Weights of a small CTC audio transcriber: layers 16.
Rows from block 5, named by matrix and row number. Rows with one number belong to one attention dimension. Each number is 128 + 32 x the weight over its row's rms, rounded and kept within 0 to 255. All counts start at 0. Numbers have three digits each. After the name is the row's rms in percent of the matrix's.
# q: attention query, key and value (stacked) (model.blocks.5.attn.qkv.weight, 384x128, the q third), inputs 0-127
# k: attention query, key and value (stacked) (model.blocks.5.attn.qkv.weight, 384x128, the k third), inputs 0-127
q.31 101:122134122100135159064159125121134136164145169129112154116108089090175116089067150134155095107105175174140128131151092104119159140081098156138070101101116135104144142147154149146091080102192096198180055088111112138152141139086195138075175119112139101045126149162109110175102123086143125172066140187159114167110056115145134135144087137137135171163138155195139124097124154105123149159157
q.32 100:124183122112103113038148093088167095134118161086105180080102124120147139105135083099175181113126119155119102067142149141122148100109106053203101188155136157151115143158097116132144155123107114114150152152082144140090118185171100163163146104097135118183132148153209144154172098129099065168141091073159123150074123121079141104131125135183104100178111142110115109094192149106108128109123
q.33 102:157156177219122121091131131165131138156153151137130124077101068110145101134127092067143144126119103156125135185144138188111161106155139091154122139135122120102138105133120127136171106203157130190109191119131090136097060176131059093155155145129121145159136123129056105115135097137168168133190160109102039137108118099042153092132143164132091079123123111120105182111136078147145143147098
q.34 097:175056149088131151147136119109079125124149204135163120069069157130101100132073142131128203121124128186119127116169168134119121151148139128145086163166098189100138157082130099154135145144091122108157136153122130155054077137154096145174068104078133105116105166089130102133118132087137144120142138099143133118130116121143143018204175070128100174123073155117084144083137146112098118125113
q.35 107:106159128176075152142085058179192111140105167157113127133077104127141122128112194116169219144116116100140109147165126120103152089152128081123123111112149160118098111115107104162141179145167051089181127138139113089137067054072065138156116130122102183136134117135100062107116083067174158151126123104126105118178145167143141101152128089186117120143137165122105121168158122092123146163104
q.36 098:152098082110164153106078148108124107142096138117167128145142067119159094161106057101139123130098175152077150205114119097140162198128168108161134091076149145117091141142046161178151149144207130138156100100111075104134144116153163104183139128152087149143093105122073124084129164083104176141112121138182121120118115093144100129133116149141129188115149178189111105196095116170089109150127
q.37 094:097134104162138151140126105108089141092113165148118080115072139192099134156145149122094112088177157103105166170114130152138146149129132128154120099104106150109094178148139147136186099137104150140175157139128153115087084091146057152158083146128111128195050133156131085159158159100075156086069145092124154048107161160134098133200124126085134150103151193114063169124089104134163133152190
q.38 101:127165099124114117201091160119148137123109157128051136135133121105119116139160128071193154139110113206105173165178160152121100135084174167144121072142127187119142017127106127060162121121138145156122106077074178089119143182136178132112148120085117165117120147104162064152060131117122114159158114110128153127200125166112108158132173113122115137103108109104096085139135141128119158085153
q.39 101:148162165116106159102138084090128114135092080133089137207038161147123164113037108125094108173165141141167148133077196078114115084165108174083169165148148115095130137174053087125103142106128127145162139114131194152169136210117125095128199130157108106116160158154090160147137149139125111110143114144108142153075119143136122153120148130160129084149134092074100138090137124136098166097108
q.40 109:130115166076142091062126133078152113131088122142113129233082130164161136131113172147154120099058154084093162171101159176132148146100107160132123166072184165172116113083158124132158166125134047145144117087149112090067098167105134149167124080130140134128135076143145132066146172064133165119163132162129154133181129104077153116137110125111147156124140113126162098096093157185121096094140
q.41 097:149041155110177145126142145115133154107187140099100154149118171211104177132117142152125142158151105071098126146109144171119144131121125115094151130091103098117146075142066060063107110130157105093137184178104150085124157091120153134151186133112143135151152109199120184092144101172090179154169085128127083141144138116168126113122155128139044121086104155151112139121168103132156137158049
q.42 094:113123126152113081099148122106128181119112140154117158095106144087107133105138115138107148166090098156080169131082150125179078181101149134096153119140197127210048179167116116180125094117120104160182144216136108094128113077083121131138139087131133060138135129100118099170180133132132106125063142123148156132101096119182127181145194178101147113074166125125105124057099135131171123112124
q.43 103:088109165125091124074148054160157115173125164179096122109155171105055141128173156160111115174168101117101086093157138102127134151131140107153131142117121138092073084113160138155046207087091199128088075107150145090174112112156163109109136085145150106121145159117186104103127116083153122164143151162166122175093113090117095140183127188083093138118121098123151115149067151122138106139094
q.44 102:149064090115076162156081077155192136125153094116149101120134095119151197096149074148122145147120174078089130116183139122113167116131147097085178128143170134160135122159142119117142160101139158146132101138092135069132068113118164152106082163089091071177081115123153120130104156229099100133171174119154154139125115103099163128139121123085165134165121075106134081164140171190090179118118
q.45 099:147138126154111180144121138093084142149111113174160087142099083134152135191219126175091125114113185104106104198097045137157194050124121111166078131119135121154057104125163148167096120118119159131122086113101129126098136086094112127082110107147120158169094212158196119166115196106107143116108134142159145153149107153146168119138120120162092086164124124134163122149106144100159130082130
q.46 089:067149150114159053109101088151098109174158121091060140162179126072101122139087210160108128109160161119119090101100143158159143105115056127119155100092089147129101134140138079081146115113201097102203176152098135149123111144148108085163122101121121171110182138160176112150062087112129142164128168144106151147129183141141117081125095193087102096124097165128127093146141165112151137143111
q.47 101:169095137149121157069065128122124162140064147155082156113147115151038129142153103060178136167109131102099181104076105180168122066093171131174110178165147086142141110172108097168119180130134096108124161140099124153105177086123128155119129137102101166128129128147124105096136081046134074097096159140133130148173124053164091139147145157108112123145168147148172137114079098118167125099152
q.48 087:085154128096079064150128166089163127099147162148142159135147111122159173123151134077105083145109122147066130172141186160128114127137149128082115132181154153118144114106128146157161190123062122144133237100085136159120108144127071128135131152121137097164150154145140069077104173112134100130074160092106110146148163140121141171110169152090084056113169064124116142176103088191132166151102
q.49 101:186176220110189116141174117132133063141068114088071119079169043121108138131137150100134104131145127208170134125107153131040178132121174129133147125103083163154125111095186145126132172121148140131134119153177067109149122098094116129134133106123150166116132112095069151125124114138126117115126080136074099080132104145083127095117146107184153146129154103141089109114125209098109134166118
q.50 105:157116049093101078136149106102047186141126123151169116125167148079082137136118158063133106119140155103141116092142091199168106159182127107115160079161175151103172120125128071130079109108181160123125122146158121106116104147113104178152126151150111158044123174112101153119138084151097143140174132053119081091150143118150171134146132161158069146127190194106131121111098104102139128107136
q.51 104:111131082119079063086137126151170157147143085181134114116138092122113116132152164147088072103121073168179130115114132130165106197157119131092131164122138129146148094152142113141108065102097126155090132165086159152157090138151153121082101105116060212120126112148091115092207167104113137145167092119114170148084084112122078141110169104171086093172163176052115076166116120152119100117119
q.52 100:138144155128112103128121138186131126165174083078134064080180179135111140093095121113157164110157155108131114130123069149146134112099191093124100089076181161136100113118047160164145094131103185132130193170097086148113105076143145129153120147063123145115137136094170162072169128125139120119134106076091164150132141137127136140199143142096168073143060090191139160142126134124120091076164
q.53 107:131143074119124147101171090139124154140156104083129088161136155053167158156081122122130103071176132150143141088074125174102164097095116209168136097089179077177159182150126138127183144126116111086099143049176125113156102096153113140101107095108112123147113086137149143120195155140168174103135139143123088110165168114123174101127138125110144104078113171076121136110212092141131112112184
q.54 100:168112105142088130100166150106142111159118074143148077071138200142090095140124118166107130152129125113194186089118163091103105153117123170123082194109139162158172113093119140052120146060128128173118126089171073132152130149037103136110129114111140128094159144121171144096126134118177121096168170138111074130072125141162103148088165121081155143103192114156100176124096073115155115170138
q.55 095:065150154105135114140135140145085126196069084126178164124107072120030151116063166079130129139165099135103203169094203130126092114102135151095148171094147136144162102184116169117111149119109149135176128053137143113192147090141103144156110125157153090091129107177124080091149127111129173139187104160119091167132144126137128098147094147134102135107089136142124157095098059140114096132136
q.56 104:119121121143027108128098112124144115124154108170108138066136165121216192132143106109115115148160108083155152146177128145121118103094127166139165128105109044123086149181105159116097076128127062168158130138118175107091162171127110140122167107062087187092140077128116099175090159072124181129130153141093155081124123138124117159173114141196109142098136110123145081137142132170108171087136
q.57 109:064171162153100186134063089099146114145160092182122183146116100138180129073118167153151097162163180070149116135128125147139133178130167091152128085092103116132077131151156149150118128160175176136189121110083106152132162098085091145125077150095121094171104124104133118120084141147174129178132184141178142153145145069070094161151138143099136152103083073117088095078082111149156106148124
q.58 101:147110165088138122134112212085124154055175094149083150068129148095182215132117156158119099106121116123120119105097113135096070149119134144091131102138180145128145114173082106099126174144147089106115089131140128160182045112186118086098137160161170072163103108159144137111088113069131107135155103084080152127130109143126158112150082104153164162166142117122146124111119179081122113093199
q.59 096:199165165126163077128054157109115155144105099117120120115122165118124140183116184094121094111144155145096131105138102155111106126140133126148087090164160110125088135155145089144152151109153128092088208112123149108126189079127114113129114122175111197082187151151152122170136213100050113106164075131082085119097098106122114025090117140090126109130176183115113103150137140141117144124150
q.60 104:122075080147157138138108128087074118143123092102160142134147144116100119134148162069133104093122098119087139132097162160138142168162090109118097211039167158131137165140196161103143179139176091121126098151141128109148113156112099155082111064131130181187163173149179157107134128137157097137171082132157110153105079130187170163067112149141106131131144107122082166141132060195139154118088
q.61 102:066073098101088182165089163186116211152095143126106106159127116078145093177119174107130131143152156135133128112131143099173110172092066131120118120118086077099117149142130107136120078163088131115104112098134080119140104148174086073165140106144143139085165168116122104150071151136080155192077132080103105151127151167066168183142128180157165121069078142151148154150129146137114087120101
q.62 099:177151101123146112138166124174102168127114109120083123177118112149074110156093146158115190138106139125158126170071087180132135098089150079045138134125117100113157142112082151106085134114102149138096157089167188145131100067123103059128093148089117087227088134180161139130136118090126095107103105156127129146136124155153159131113062102181137146171085127118088178171080071116115156124153
q.63 104:126086124103164104179140187156131153137120124184140147151077123156129113110154186088086109170112142127106116077032097185152182124138148159157106128107184119126093093115124130120147138150126097119114044108113122160138139152099130212082166113079085114139096105126161118168141090163116132146104097081187085140182113094101152125149122187126137164182131160103099098147063151102085083125120
q.64 104:175093120176080158117093145136165140140087082136113096162106153122096181168147100105194130087121068137202097119112095132165182150146142132166144124132175130108095071144082120079176140129165127136068112095110119059137108101134116170082103114120081203143152107170150136111085135107179151167141134071159070154082120122114154133109183096130160117079144116109078105116134104161117164140084
q.65 098:157122129110070183122130174107136169121143082126135123143154170095091143144103106139084118143143116065134088107122197178154162181121135184138184121102140130153068169115086061133195127134142093161166143092123069123094113064136091096139129106151093127184123172142141149145115131172154124117129135070158124195132119132128169175119102143120114037148103076118067147128159188109112118102111
q.66 097:127105131110109102137120148052095178152161184138171095126177151157154092131161206134109154161100124113081108155129165139143092210097078144163133121115097131090081188197057133097138099092117138168097097111131140192109145119145160073112121190145060156131143158135153169129120094088091103124118124116103175119070153134117097149175123130092116165119080143098156152113103107090112141083142
q.67 114:107132150130063140136140092089114194082063125188178136152092065125088152103109124112113113123133116101182116135156116154113187158167136107123123185129131096126169150110106162086151188153103156146149132170199142102158117130133078124074136146129137164146090162159165113078111076096154131118110179129156135107106145161123139131118161101090075084146126063142143204125049120156154192124107
q.68 099:143133126106156097134052115084140131146125082128108149117081111105178102143166185157117096070108114166146142195102094143093140179112141109084089094094124169162113108063132110143128147153178148133174117093113142120137164118124138099134081128077155151153081137147147082137054127156125159095129208148164135146126203119198145132172163134096130122109133135067108093169131124197080159104177
q.69 093:161069177079155112133165099080109131124143119140186133103104172146098171130117137084140178120095153136153128120105177080155142152094085157113119132112148093114141133151191142124130123128114065138102123129125130165088160177092128146120177147123172095105075106090167147099164213162131099109066085111106067143096150173098101077123071151148156120047135176121133136047144125126145077109108
q.70 091:134127090111104163113099107132181137151071175106147047095110099181172117125112105179094156167115114116153128085129130095124154130119141185197105140110187135153190129138088105072189171131106118110116107094111169134051161144131134116118068124108105167160140082151131131090097163164158182166099115169164139170128116115148161170162091126165180152093054117090130096174109114101113158120115
q.71 092:131143124158142133111090134077157092116130134137133134177165155132126123104076129086129107086157189119131121117114134143121143150155201114072201147205120097138195115129141086121090121126108117172099129128112144106096092076118083100142124192195173125129073054117078159162122092128117149053140092107177103063179171074112129075098147125118136091093170118099177118118151134153143118127151
q.72 103:100108134154146134178074096065109146123042187114128126151111131044159108116156160111175178125147126127137073152085075220129155130117132121128091131172113153111062134109134108135136168122175125124122137106142123129135085101137090158222116152124170129094168148100113166127124139085135144138106152163142047087121147154132166126201139185115154102114064119135103117134149084160122093115105
q.73 107:098153136130160130144149148161103163102167162136196057074116109117136110095140163124137129067193172114105098192089100110174076137122080138222109173109145099108080150122150152089112118052114118085057170127145113127117127154145075160130134129089195108134110142113138116095117081151113144143153140175098132104066153179151151141128179149142098123090159144189144116152101148154164141126103
q.74 108:168076160086098069159120149174160067156147073110130106158140137194069137127127149127122169130088154147090105118109145117182163101121114085130143131141093160119129028122076115141121104126111087160155140089147177081090138071150163091183127145129092142117134117176193128146151119165105127173219127178078124156142145117108149155151132139161142073126107134149192103149126126143133088135082
q.75 091:136126132160110137136108164102112078123212116104112156193147171112113118095201113110176082148119148145169120146141163102062161116077122168113122161075120092220103117137137142130149104155136112156159093139167071095152099148167117118164138093129141095119139138135064158142114135167158115075103173138125050169061061123112117140072174159094149140143126085123147103139141151078104087155137
q.76 091:131095117190139187131121134092045093092155151165099117200155128142106165176108082131124109168085149120124159108130209072114136122160118142159126104150096110127090136131187159099097128073090119083147096122074132154167051176131127068092129159117142132150137164165135128109154129113107135151105157092124107183109124212109150100156147110133138203093121117100118165082139166066109123138125
q.77 090:116100130132095134043131101051079135157169167110101158156161142139092159103070145147081159097098176115157130076120150134116095135102138146078110176138131160118118136148178126114116170110129123181147100052146121134115066096163177112131170089074139049137154092131134131136133108158080144178129131155102181085102145121221149117118122134175154137117149178115130149162088178156132109089111
q.78 102:082149157136120130130113141176134064085152214152103121101115110171152109080157111104108175175174156123154139137122080163123115092101157105126130127082101171158078129142111153206124080115134159173159143156159086122115122109120151059122158103173091164149126091114042124166149096137162197131097104115139128118110128094127141141164100191083086176105126123155124126111074108144083076150070
q.79 104:123150125118183096081166203142128157149109058165182135135137123099101114141094133115064088138144188152171111095089110156092104150109139157107148129116124158098072110157124134180104138134123114083085106125127095076130083207137130101166067150124136116180184098077126145174160114127126139189113140106111159122170113160059155144094109111088208111194129169139142120132138133124134101173093
q.80 097:101134138127104139109154112167137050141116167103123123119164120175136065144194099128105087100139080129097146160094139174127163141169123138111121133164095053137175160089130154091114090098118119105138136129150097191075085143166171125096100137120142103104155093156132131167168088162171156152149060117142092173143135156144121098108099149183224163157110111177093143087135083170065109087115
q.81 101:126098091097180141134127139085131128125197154095135199100168101078152155138161120136113169176142111116125099153083175109181206111148137064148192083126102139128143128128132163084113096126123131089129076103120135133154067122077079083077111109135102052130180135113100172114106136123132131168121190165147141162155089111082159129170173107101110165184132122118085093162125162175100114133158
q.82 100:145143126083122117139140191171144104101140131104140112111175107155156180099142116186077139120135101206151093161114095110062175134089150102141159193113105119086079158128204155169145148158104131175101081131080098117100156128098146124146092192151184085121139157127201132102143069071130096131128104168123131173101152119143150094112144112166090091180112105144124147146144079077107165111096
q.83 091:144076142166107112121100079117134099074091129102122141125110154193158170079175147163180090122158194118172087118131133157100130098093174118158132082094127152186161107092128137092114166138116162158109096126121145136172085112140059087152126092134169117081132209137132125097137140106125159162131138126137095085173158223042089081135130103156166138121129132130132149099123110195109150167120
k.31 102:135142084109084104077119114130121160101127082100144054132148129094082135138057198100110135112086115141132087169131134099126101055180102115143141137092149216166182117142124184157170171153196143151189075162110088157130138150096115101090164118135091142139121110151149136119114155157090129156107137202188116123065099044129128096157121150130160104137158167112132110161116135113118125134133
k.32 098:094135153131118087145104163079117144158129115087173134193156124152187159145104107080113123174109114112076155131179126060163167090141153120149102124118044103129117147137107140083175116145121168148140121116125180167170048207090078139117130094146107115189106161093155112134137161114116108128179157140145121055152126128165131078155102115202154177154070145130132120172138136175142161130113
k.33 099:087148125129135132165103116114171150123175199117132153165159099116183089054122148104110148102065133105115094148119173142158170142150184121148105124137131187117116112130121099117122115209194180128139152201099161138119118107101119097131131087119084115155109112137094149122156167169114101149137090021165117109118143117156124187098127188128127130106105098080077115190151157153076179115103
k.34 094:136110143158128167166095169121138149186118139157067119171111158079147134096127121124181150093161177062124075109149112117134136105125134088151138172092094163153158082123141149108138124138061195144213194071115089110147138122127097130135128133128171097136117159138123081115075129104102138111162147116118045100134216177161124113092118138142091140113072102156119085156093058123114157149108
k.35 105:081110098093119082160160130114118145160157132144125094138072147119150161054103146144101144118105147111142108090133181099128186079131131130185079158064083135029132117173120120135151116163169142128172152114116080154105104142145099166168152170177148100100151156156108135159150103182123109120078182116156082136127185113158191119084165171113141146139099115094110116151191154169070160152157
k.36 101:137141109079084117126150087146112132137083153092099147127117155131114084102123131096109154124128131107133129139099119144117125151166119089180142098090184151157121184117171161148159142089151093140143131105082121158084116149132097152198060085161119114067054182087177141123168096164160167118112173096185122179091149109095157193094117081106116174155164123132135207130090169191138084114103
k.37 098:146156109141138166094076151099138141200076192148120163113101136068144093087137101127182039073175167099108108132133138141148203114164116151138096151101146107097122151143185118147115116122110127148105124131116110144095104174187108126094100139106159152162168179105125156178127122121114143153166215102128106125074209096137121186139088154105144087079141140141103161088151130100113128106175
k.38 102:118097086156054107186137087184163125132093110125096132156107118143135162132166135093142116159144150127090130123150174111093061169127193150095108086164085153121114168186171105151130135091133118140095151129141166139117166064124171141111094215118130201095095100132084112134078125138138140103179137089157095199124181153039166106131156149142135147124076157095098116102165124126128143123119
k.39 099:155156169121135084115125101166155197118147114086127042145120153109079038103125100125093123126154106212116143144140132142155119114047150135109146122137140103092120178121090134147155143128125174111090125175145127084143101133105119099144113201128128182141144113149127161132130082107125105143207100170139164119212096150125105086108133130168123093170124040135136163132135074134150135105064
k.40 106:178157132125226082120148139155128099150149097188137161098112154144076120156111173023107152140163109109153102131131138106130062107137136112133142155104151057114125121158139086164054131103128111082110129141117150134136163159102134150139128110193091138142056208127127148069128070152131135094121154158136144109096218109105138122056118157144094130104138122122136143110117123166099178138118
k.41 096:092197128157136155127153141152088092107140113171128096126121096077110098121133135116118122178128126138187098151098124157135135077135103146153137113164138135097150145115117140119079127203141110118100172109134103131163123133133105171141124124131144202122151075234153126043136137105108118129216186112098093194132070136126166066127097118124057118123139138099062101198130093146149155114117
k.42 093:151082122204148112084119167136092216172129144132110120081149197133085147104116104139149075201135070119087122124143088098194139186155107110119133133179194131063105164119143146140151162137148118107033115124176146095145191162059128107150131121145134144121167140151161113147081143104095118120127135130145113115140114129111159178154089120100142076103075127132148137126133148161139136067107
k.43 102:088126150129109136126125115180113114092167054141143056129087140139105167159126151116143076163097141130157146123127171133150149088128114113180158166087170139161138099170135181106121156063133144077108104130125177123130159150158166088082180124189119163101191114128135138135109158129137169070099116138137133180169135098075141141139170160170095137056102129109168062132067094104147081063101
k.44 099:109115085114084094150162167101099121076174117151164178009094137128137158126133041126127154127119158135108139121149157102133055148144173186093118145142104145108203098112160159122170131099066166151107104092101088129140075196124146189100179091177085122121092123081126118153137099157147109107145131108152113135133073107121142167148120134137069164153131141124167146120167129140161130130098
k.45 099:125101095067108102074106119119125153114099127120165171137066054164157116137086111107136106118139130110154156118148164057134123099164173130112114197106148130185130132119213161128069095157158102071112120099089118114163144169109113141087116146107118086074073123166131214159137148102176135104069176135142152122161138102176121171175146156113103111117107148143162096081086124088139112177148
k.46 093:085163120138138154135130120153131132125217112117136112182121130081147136108088171132114102130153108104148090152137120136103111107147101122190179098085145119123124095142089162125091103110127053087116143120169161128134218089160100102054153170158179190161142141100096136113103028144112138123182129103135141126129165123144113076142097090084158074134093151087146108200154097126074116142160
k.47 097:150119088157121104154102070131118150158068102137161066113140148128054079115118085113157121192095139079177108139174096161124152142154119095170122134145153135090072152154137116127110134151195127079166095079122142189078165138059142107089145163148137175147112208128140143131161156118162130128124141097066133116138041102117136143100188138162136115077091168152166108124130153171157139142129
k.48 098:107125118200149081124109094154175123115128156161158118191103154178116103165162107125135106092050140177069120131146119097143067148143135059132071126190120070175120122168123113132163139091136126099110159101164148125144142076144116173120124175158126168146117116174075118136102155169105138175150147076175123113105101107125115176159127174126086060054105088122135173113171090120087136113124
k.49 103:111084168119192110136158135172109124091124152112082140146130115153172165114110159129092103069121166101123142165098129212045128111124172099123153125086159164092115134122141140126123177149175089157140100147112085095155077124132188158147129128104109105178107149146129080127102148149144103077081140150177117065161200097120145101071183118145164154077152117078134103183162181136127094091105
k.50 099:115171072095100145136097141092115153152122140112099149093128168066098130193106148161104110147103117122090098110124134168143164147137122083180147135239105156166087093102089103149130175101135103110161089129176073121127143111133061060112103191107178118156168122086145113162165162125152091112116139038082127168087172111131144120120148150111073078161134153116134111178120113123146126158148
k.51 104:122113123118145163097142162148145137096118140128113098083145126106164113203109156065117097154125145169052149117103135145187179170126148140101185137204116165137144132116089084130104153079141122159106118115157125159092130125141116073140156138066146105034151099099135139086143075130191160174081142177143158106100083172142174112141139160137129116090109109122161150123165138171035120084139
k.52 107:137144135130079121097138190065158133085165127155143115149082110125143137166169128161151157120166133127126162144190093077122145131151132141153156088122173163042107050133078117064183089157136104123130144159116158130080172136139119153154148071097099127127077130087158133054103146134091132117175168137106126095182151064122143133123177089072140148099119088081124100092110124171174103140162
k.53 105:182202106120141123115111129086144085150136146090211154088215166118181144156141139139100163109134198131137111117126116089144151092074144088068169114166141131118143125173093125117104109166085121151171134163142141129088047171110125092115104117121085080166110144158088166195108104160105160117148122143090121141131146134124126122100114095037169104118150147121127105082119125128122168089192
k.54 099:163136118172157097128083115146125103122106069183141142133147139081089165140125164127099130137136148128178178117126115127103135127119149112119164088210164110084135168138132086113128164114121136116186109149198075099178093170151186055209203084114130083122197109105069163115120163132125086155112093139127140146077116119145103173101161089145156123116111079171110119097103093147172139147114
k.55 097:132192136165106124104175054174178101183077137129156079156113120113123070134084109117144132141137136135130124194153157142122114109089154112119142112117131180084134103144091116117113174151116141085124136160169169144116137037129138096130084142180099188137196193133155134094104078125146132172089107155135129152145183098104059161078123143082072098102147118116114073152140082138101109094131
k.56 098:154181119096105096109122148145143132107092155144112097087092161108159148105148187150157129167130089165108167083143116061153119141096146149112127155114124069117102146140090123151163101175178079164125115146113118081062108167130104086048204132139025148078096131148145096136114110143183159118173132122132154129098088181075117173122130144137122187153083135146112146080165141099109162167116
k.57 106:120182121186164079116078111131129155092157121168166146105070099118152093091106129145143111123100084099095176150123123089128082125154096179116088173059143157077163121181194160135175139153124059175116100167111117180053140160150148145109124118140114191103092172117120105152154133113090106077127081145138137157091156126141126179138103143100095139153145137051195118136101100094119153136123
k.58 100:153103158104119066151203217134160131152097137201131170128125165089091124142143104127111139102102159139142156082129160089073124197103158102146153093110113125108124075143117150101143134132062135123071101073151090132105153099102132142107051110102176149192140062162153080128114078123162147097148127109146161109168121194154131066142087127145151106137177116106142101089106119146098158117112
k.59 095:101161147122130143108113141138174133160164126114154081131178191125124107155108146088116104121122156112134104115095110209061118160082140102120195137126115132122031102110172081060162148116194102082145115109128116122181151134116109120108113134109186128164080149200153197142112104100121143158145163095115128114164129155167100163136154105175110069135101180140093084110146081154085137160175
k.60 100:155168093133179116076130093165115104131099120143204179134151147112133125175122149128075119210147160113127114123089174103127110104153131121142121076200132076125161098129135120132118114113155100107128153092100144163164077142102124122175100118107191137110169124091128148101173159163140086092088125180208117148104119114172066168131126134106082137113107120154123050229123111091119137084120
k.61 100:135102119117131176168140091108192122140143128098110100236104118114096148144127140139144153127137116172186096147066163086138124156094142173142165097115103164145110137156091177127162100118117055172096140107150106144124190078089086071045118165142087064109167111132138180123096118156134133125133123142117150178111170155128114190114086145076136071088142137135111148132130166072162102110108
k.62 097:146111133143098169104160120089137087179105148098133114153091066101138132140121075138130103121156187180159147086160220100099112161135142125167125142150158143073130127177136125161061128160158132088179135151076114174125110132122146197118128130160161104158145136115134111141129130110101163205142145110115168110213133093176123080170142159025115099128131078125092159166111101144086104133141
k.63 098:152070069101165097124196081100113124092091124194141064168180146161113109156096136167147105165116121113150137111125165083151138190154130146107132194116129135133182153120123172079080108116125105178155094169156101141102095134165119157137132112090172159179091170087148176104131143084163176115114135102099129093086196179132173134092144180111075142115126180106138089133102167100123125109134
k.64 106:112121087135164164177133092126147140103180120125136119127147184115141152210089126174105075129114083149076129179021090094172180119110103155093133098120112132100167161122127140129189103164140115131170147079142122148159143137102104118113058091148132102120138119114131122175105157131129142141138141063197107100157139160120095175157111092039112158092125130122105158129133060172091149156163
k.65 101:134167134100167102142118114088155085113116133120097104141151156074111164120057123105107068110176158130063128134109074139130140116157143122130144204146116171132138152156116127115173167123194183131159194155120114112202116143100150149114090097186128118089165047150161134159133207112065120104118098086092172117133135167100139114156116125094133156131166132181093133141112096068104176162150
k.66 104:134196167127163123119143127129110162093133119106107175145123152139118102082179172113104153153088117181185118157085125129133090132145143158139163160128084156119153126160150174124103150063211165073140114171140128167125141101057152168116123084098137151127130050122103117052102123134058129145142089137070122082165187101112132130147110148151114114159080136063117118116119131099075076173090
k.67 111:102078122149125145191106203081132095150141169137153154107131096125093105120134118115065126144145191179095071122134120124195132148139129137127142118133116140075163094076110158136073142158241142123091146101083096127111167094100105197062147122150175186118119185114115120119107125140136096145154153099122115130087107140150121191149108153140146108073123119138098145147118031131117150110158
k.68 105:111149114159079144174118083146101136114112122050097132192132164084107084130118151113146194173103088075077120129129076183127137182137117118118158117125121138091087126138172123100175168161136079137136150114171066137059207161113136086087153171124119143133169087162145129070132135135143100111181134169142118142166145194093100163106166100136073141127108111164115123143124110081146181132086
k.69 096:111181138131135121116167180112132149099097110198219123103112139160159067136132145135175075196132110131134137148151135088103089140113133085151091160163122148167140140170079153145107148093102149104128115145192138136132103180169107186143147057137129121110104113046187109111086117087132138163126098158098090104136130132155083117060164137134144123138155119175107179048112103150122070105124
k.70 096:121084113141159153158194060098082119134135131176123120127101144151081113090140137151094134111178100129164130119052111139167219119169077186145143110145085141173180161132119186115098090112100093111170173159139078133176185134113088108116150120190097110128148126112174125100178130114140166126115113122104145089113094179145142127119087125163146201065106131152112091112109120131088172135079
k.71 094:145157081159120089113096166109112118186077037125165141147199099122166152131137116163169120110141124150082116095127104161174135100140125087090149089114118105124097165187139061151075092180167079135135088092094110092126112136199156134098101112134132160138128153142125184149093159112158089191099139097146146080106155121099125122120149138171150097185126135135146135127087162146119052073184
k.72 101:167178083162131154132106106161135120166130076100113171129145117132123136129116128102168141087129074198091121189123132178093113129117133150170198188115169165104112129142171160113134127096135165126148087102198110147111133116141104100081113065101169136111165125132120103093144146177130104180137144160102142189015160104133119157059132113132132098045172089148088143130143114103111153106113
k.73 102:067095147105131130161145151108126155179162129164134180086108178139128169165186156126128175101105114116130115115107190138087110184133189113127127186085163144102137117108176112101104114126109178106065108122189140127100129157135114150111124048182125155084132136071066159144141124097084123098180125165104127148068150075162119143090143144136167107132076167107086118113143046123158114125166
k.74 111:076150135122150184065092135130062135110118162124095172138105100130147158139061099171101130126119086116166126165123076149116104111117124188076126160106116182134180166114106083135129137145116126078119126171212109141187141176157188115135079144136149140181147122107166128126085085140146137100093133136134153193161116182176172144139084133089106131150099141123165154169110151124109041173104
k.75 094:144141148088167141106173138132108204161139167098152099111130144103107151148091097133121100128141167101159115093192085095107125125108141137202180185150145044120102120109074115163149115132115135222119122146176121114135124129099131122144075149089085122062118071179094078190114203126093149084119137152156132115117128097100096125097136150082108139123092099176138135144117189121086144156165
k.76 087:151122102136096117103176157148144160099176172164066148133121112153149141093177168140084060162143146133142134125150107150133109121063102148120122194145076051173120140184121228146101188131128176168063130080092147127170115088160124150126100137162112173113092105120124099164147142069148145105133091116144120126152148123100070082164138179122107108135112123120132131153176105110090094060133
k.77 094:147204062193119174122161138143121130151120219155163168169103085177117148145116189159152134097122141114103116131112128118125143131091110075137122110144159138161125089175098130141107138129123141118101078098119135179172148160125207152135081129154127121097107092173132135074148050066081089075184141140081157107133085163109105121090157119211131138156156145139121104139155151122126076133113
k.78 104:189128138114158118119097102178088132195098107116095165108133119102089154105112097096166113114145151141143084160145168111106122088134192138158131083066112135156114162155107125182183106173119132151109126115150147090082117118103144113157172097111082090182093193150123106104147118153040157107151134126102146188148086082120202122140082187161117115091073140140109162127164162147116148198093
k.79 109:153160111114159117079126162146109139137117140139111074127134122111168179135138113154079080151161178094156121126117130134071175131101136119076081144108221152178131125122171118131108170195105113103146090102106144088199091086100114106157133026071177090112114104195149097122107186141128125111150105113126116126104133156162137153162166084152138130114121153173087123098130160169097154051124
k.80 100:153130172057118142091155090135122154129106127149173116087154056154160111056095146152140137058122064154160180082112117132108172128117074074136143144143095063077101149117093134190160089174054129113113173084137132065149153106115104149151118094114144116169156158163100095095141099114142150115106106087135186124121134106155145068157154165139112196107141131114168115127174110103130163128143
k.81 099:127101095197159082139124164109121201130174110048063158154104094110144072110144079136138130112108140119089159156157126162098142105106126147131107140128174078131118136107143094167092125116093195178147180133126152197141095115106100119156086164157110156109108049130069151100180111142153117109124097147140169137083110109107124117199117071123102109161095116160092171114152117097087192102139
k.82 099:113130139134120127137141143141093104156041135145140111094161155155138089173133117117077159143154098144192119134210118151090159130101164107103155135181119174145141098053144164141098084081167144143174103071136119103134102151094104152179109067158103169169139122088126096156163116097105138079101160189197105095193132151198170105149124133152104147130156122136134076166138148123072157105120
k.83 097:127111089142148110083132160140175121191154178083135144162151071134167122126176099135102155109189111117093104182144071094150084139095075140142128117119153054049091128108147146152131148101072108158075125115226066145168143113117142127099203080128150161079118178077135144141156123138099129201152127122141124129138132125121145167117126167120118083127125135165118172174136162109118148090133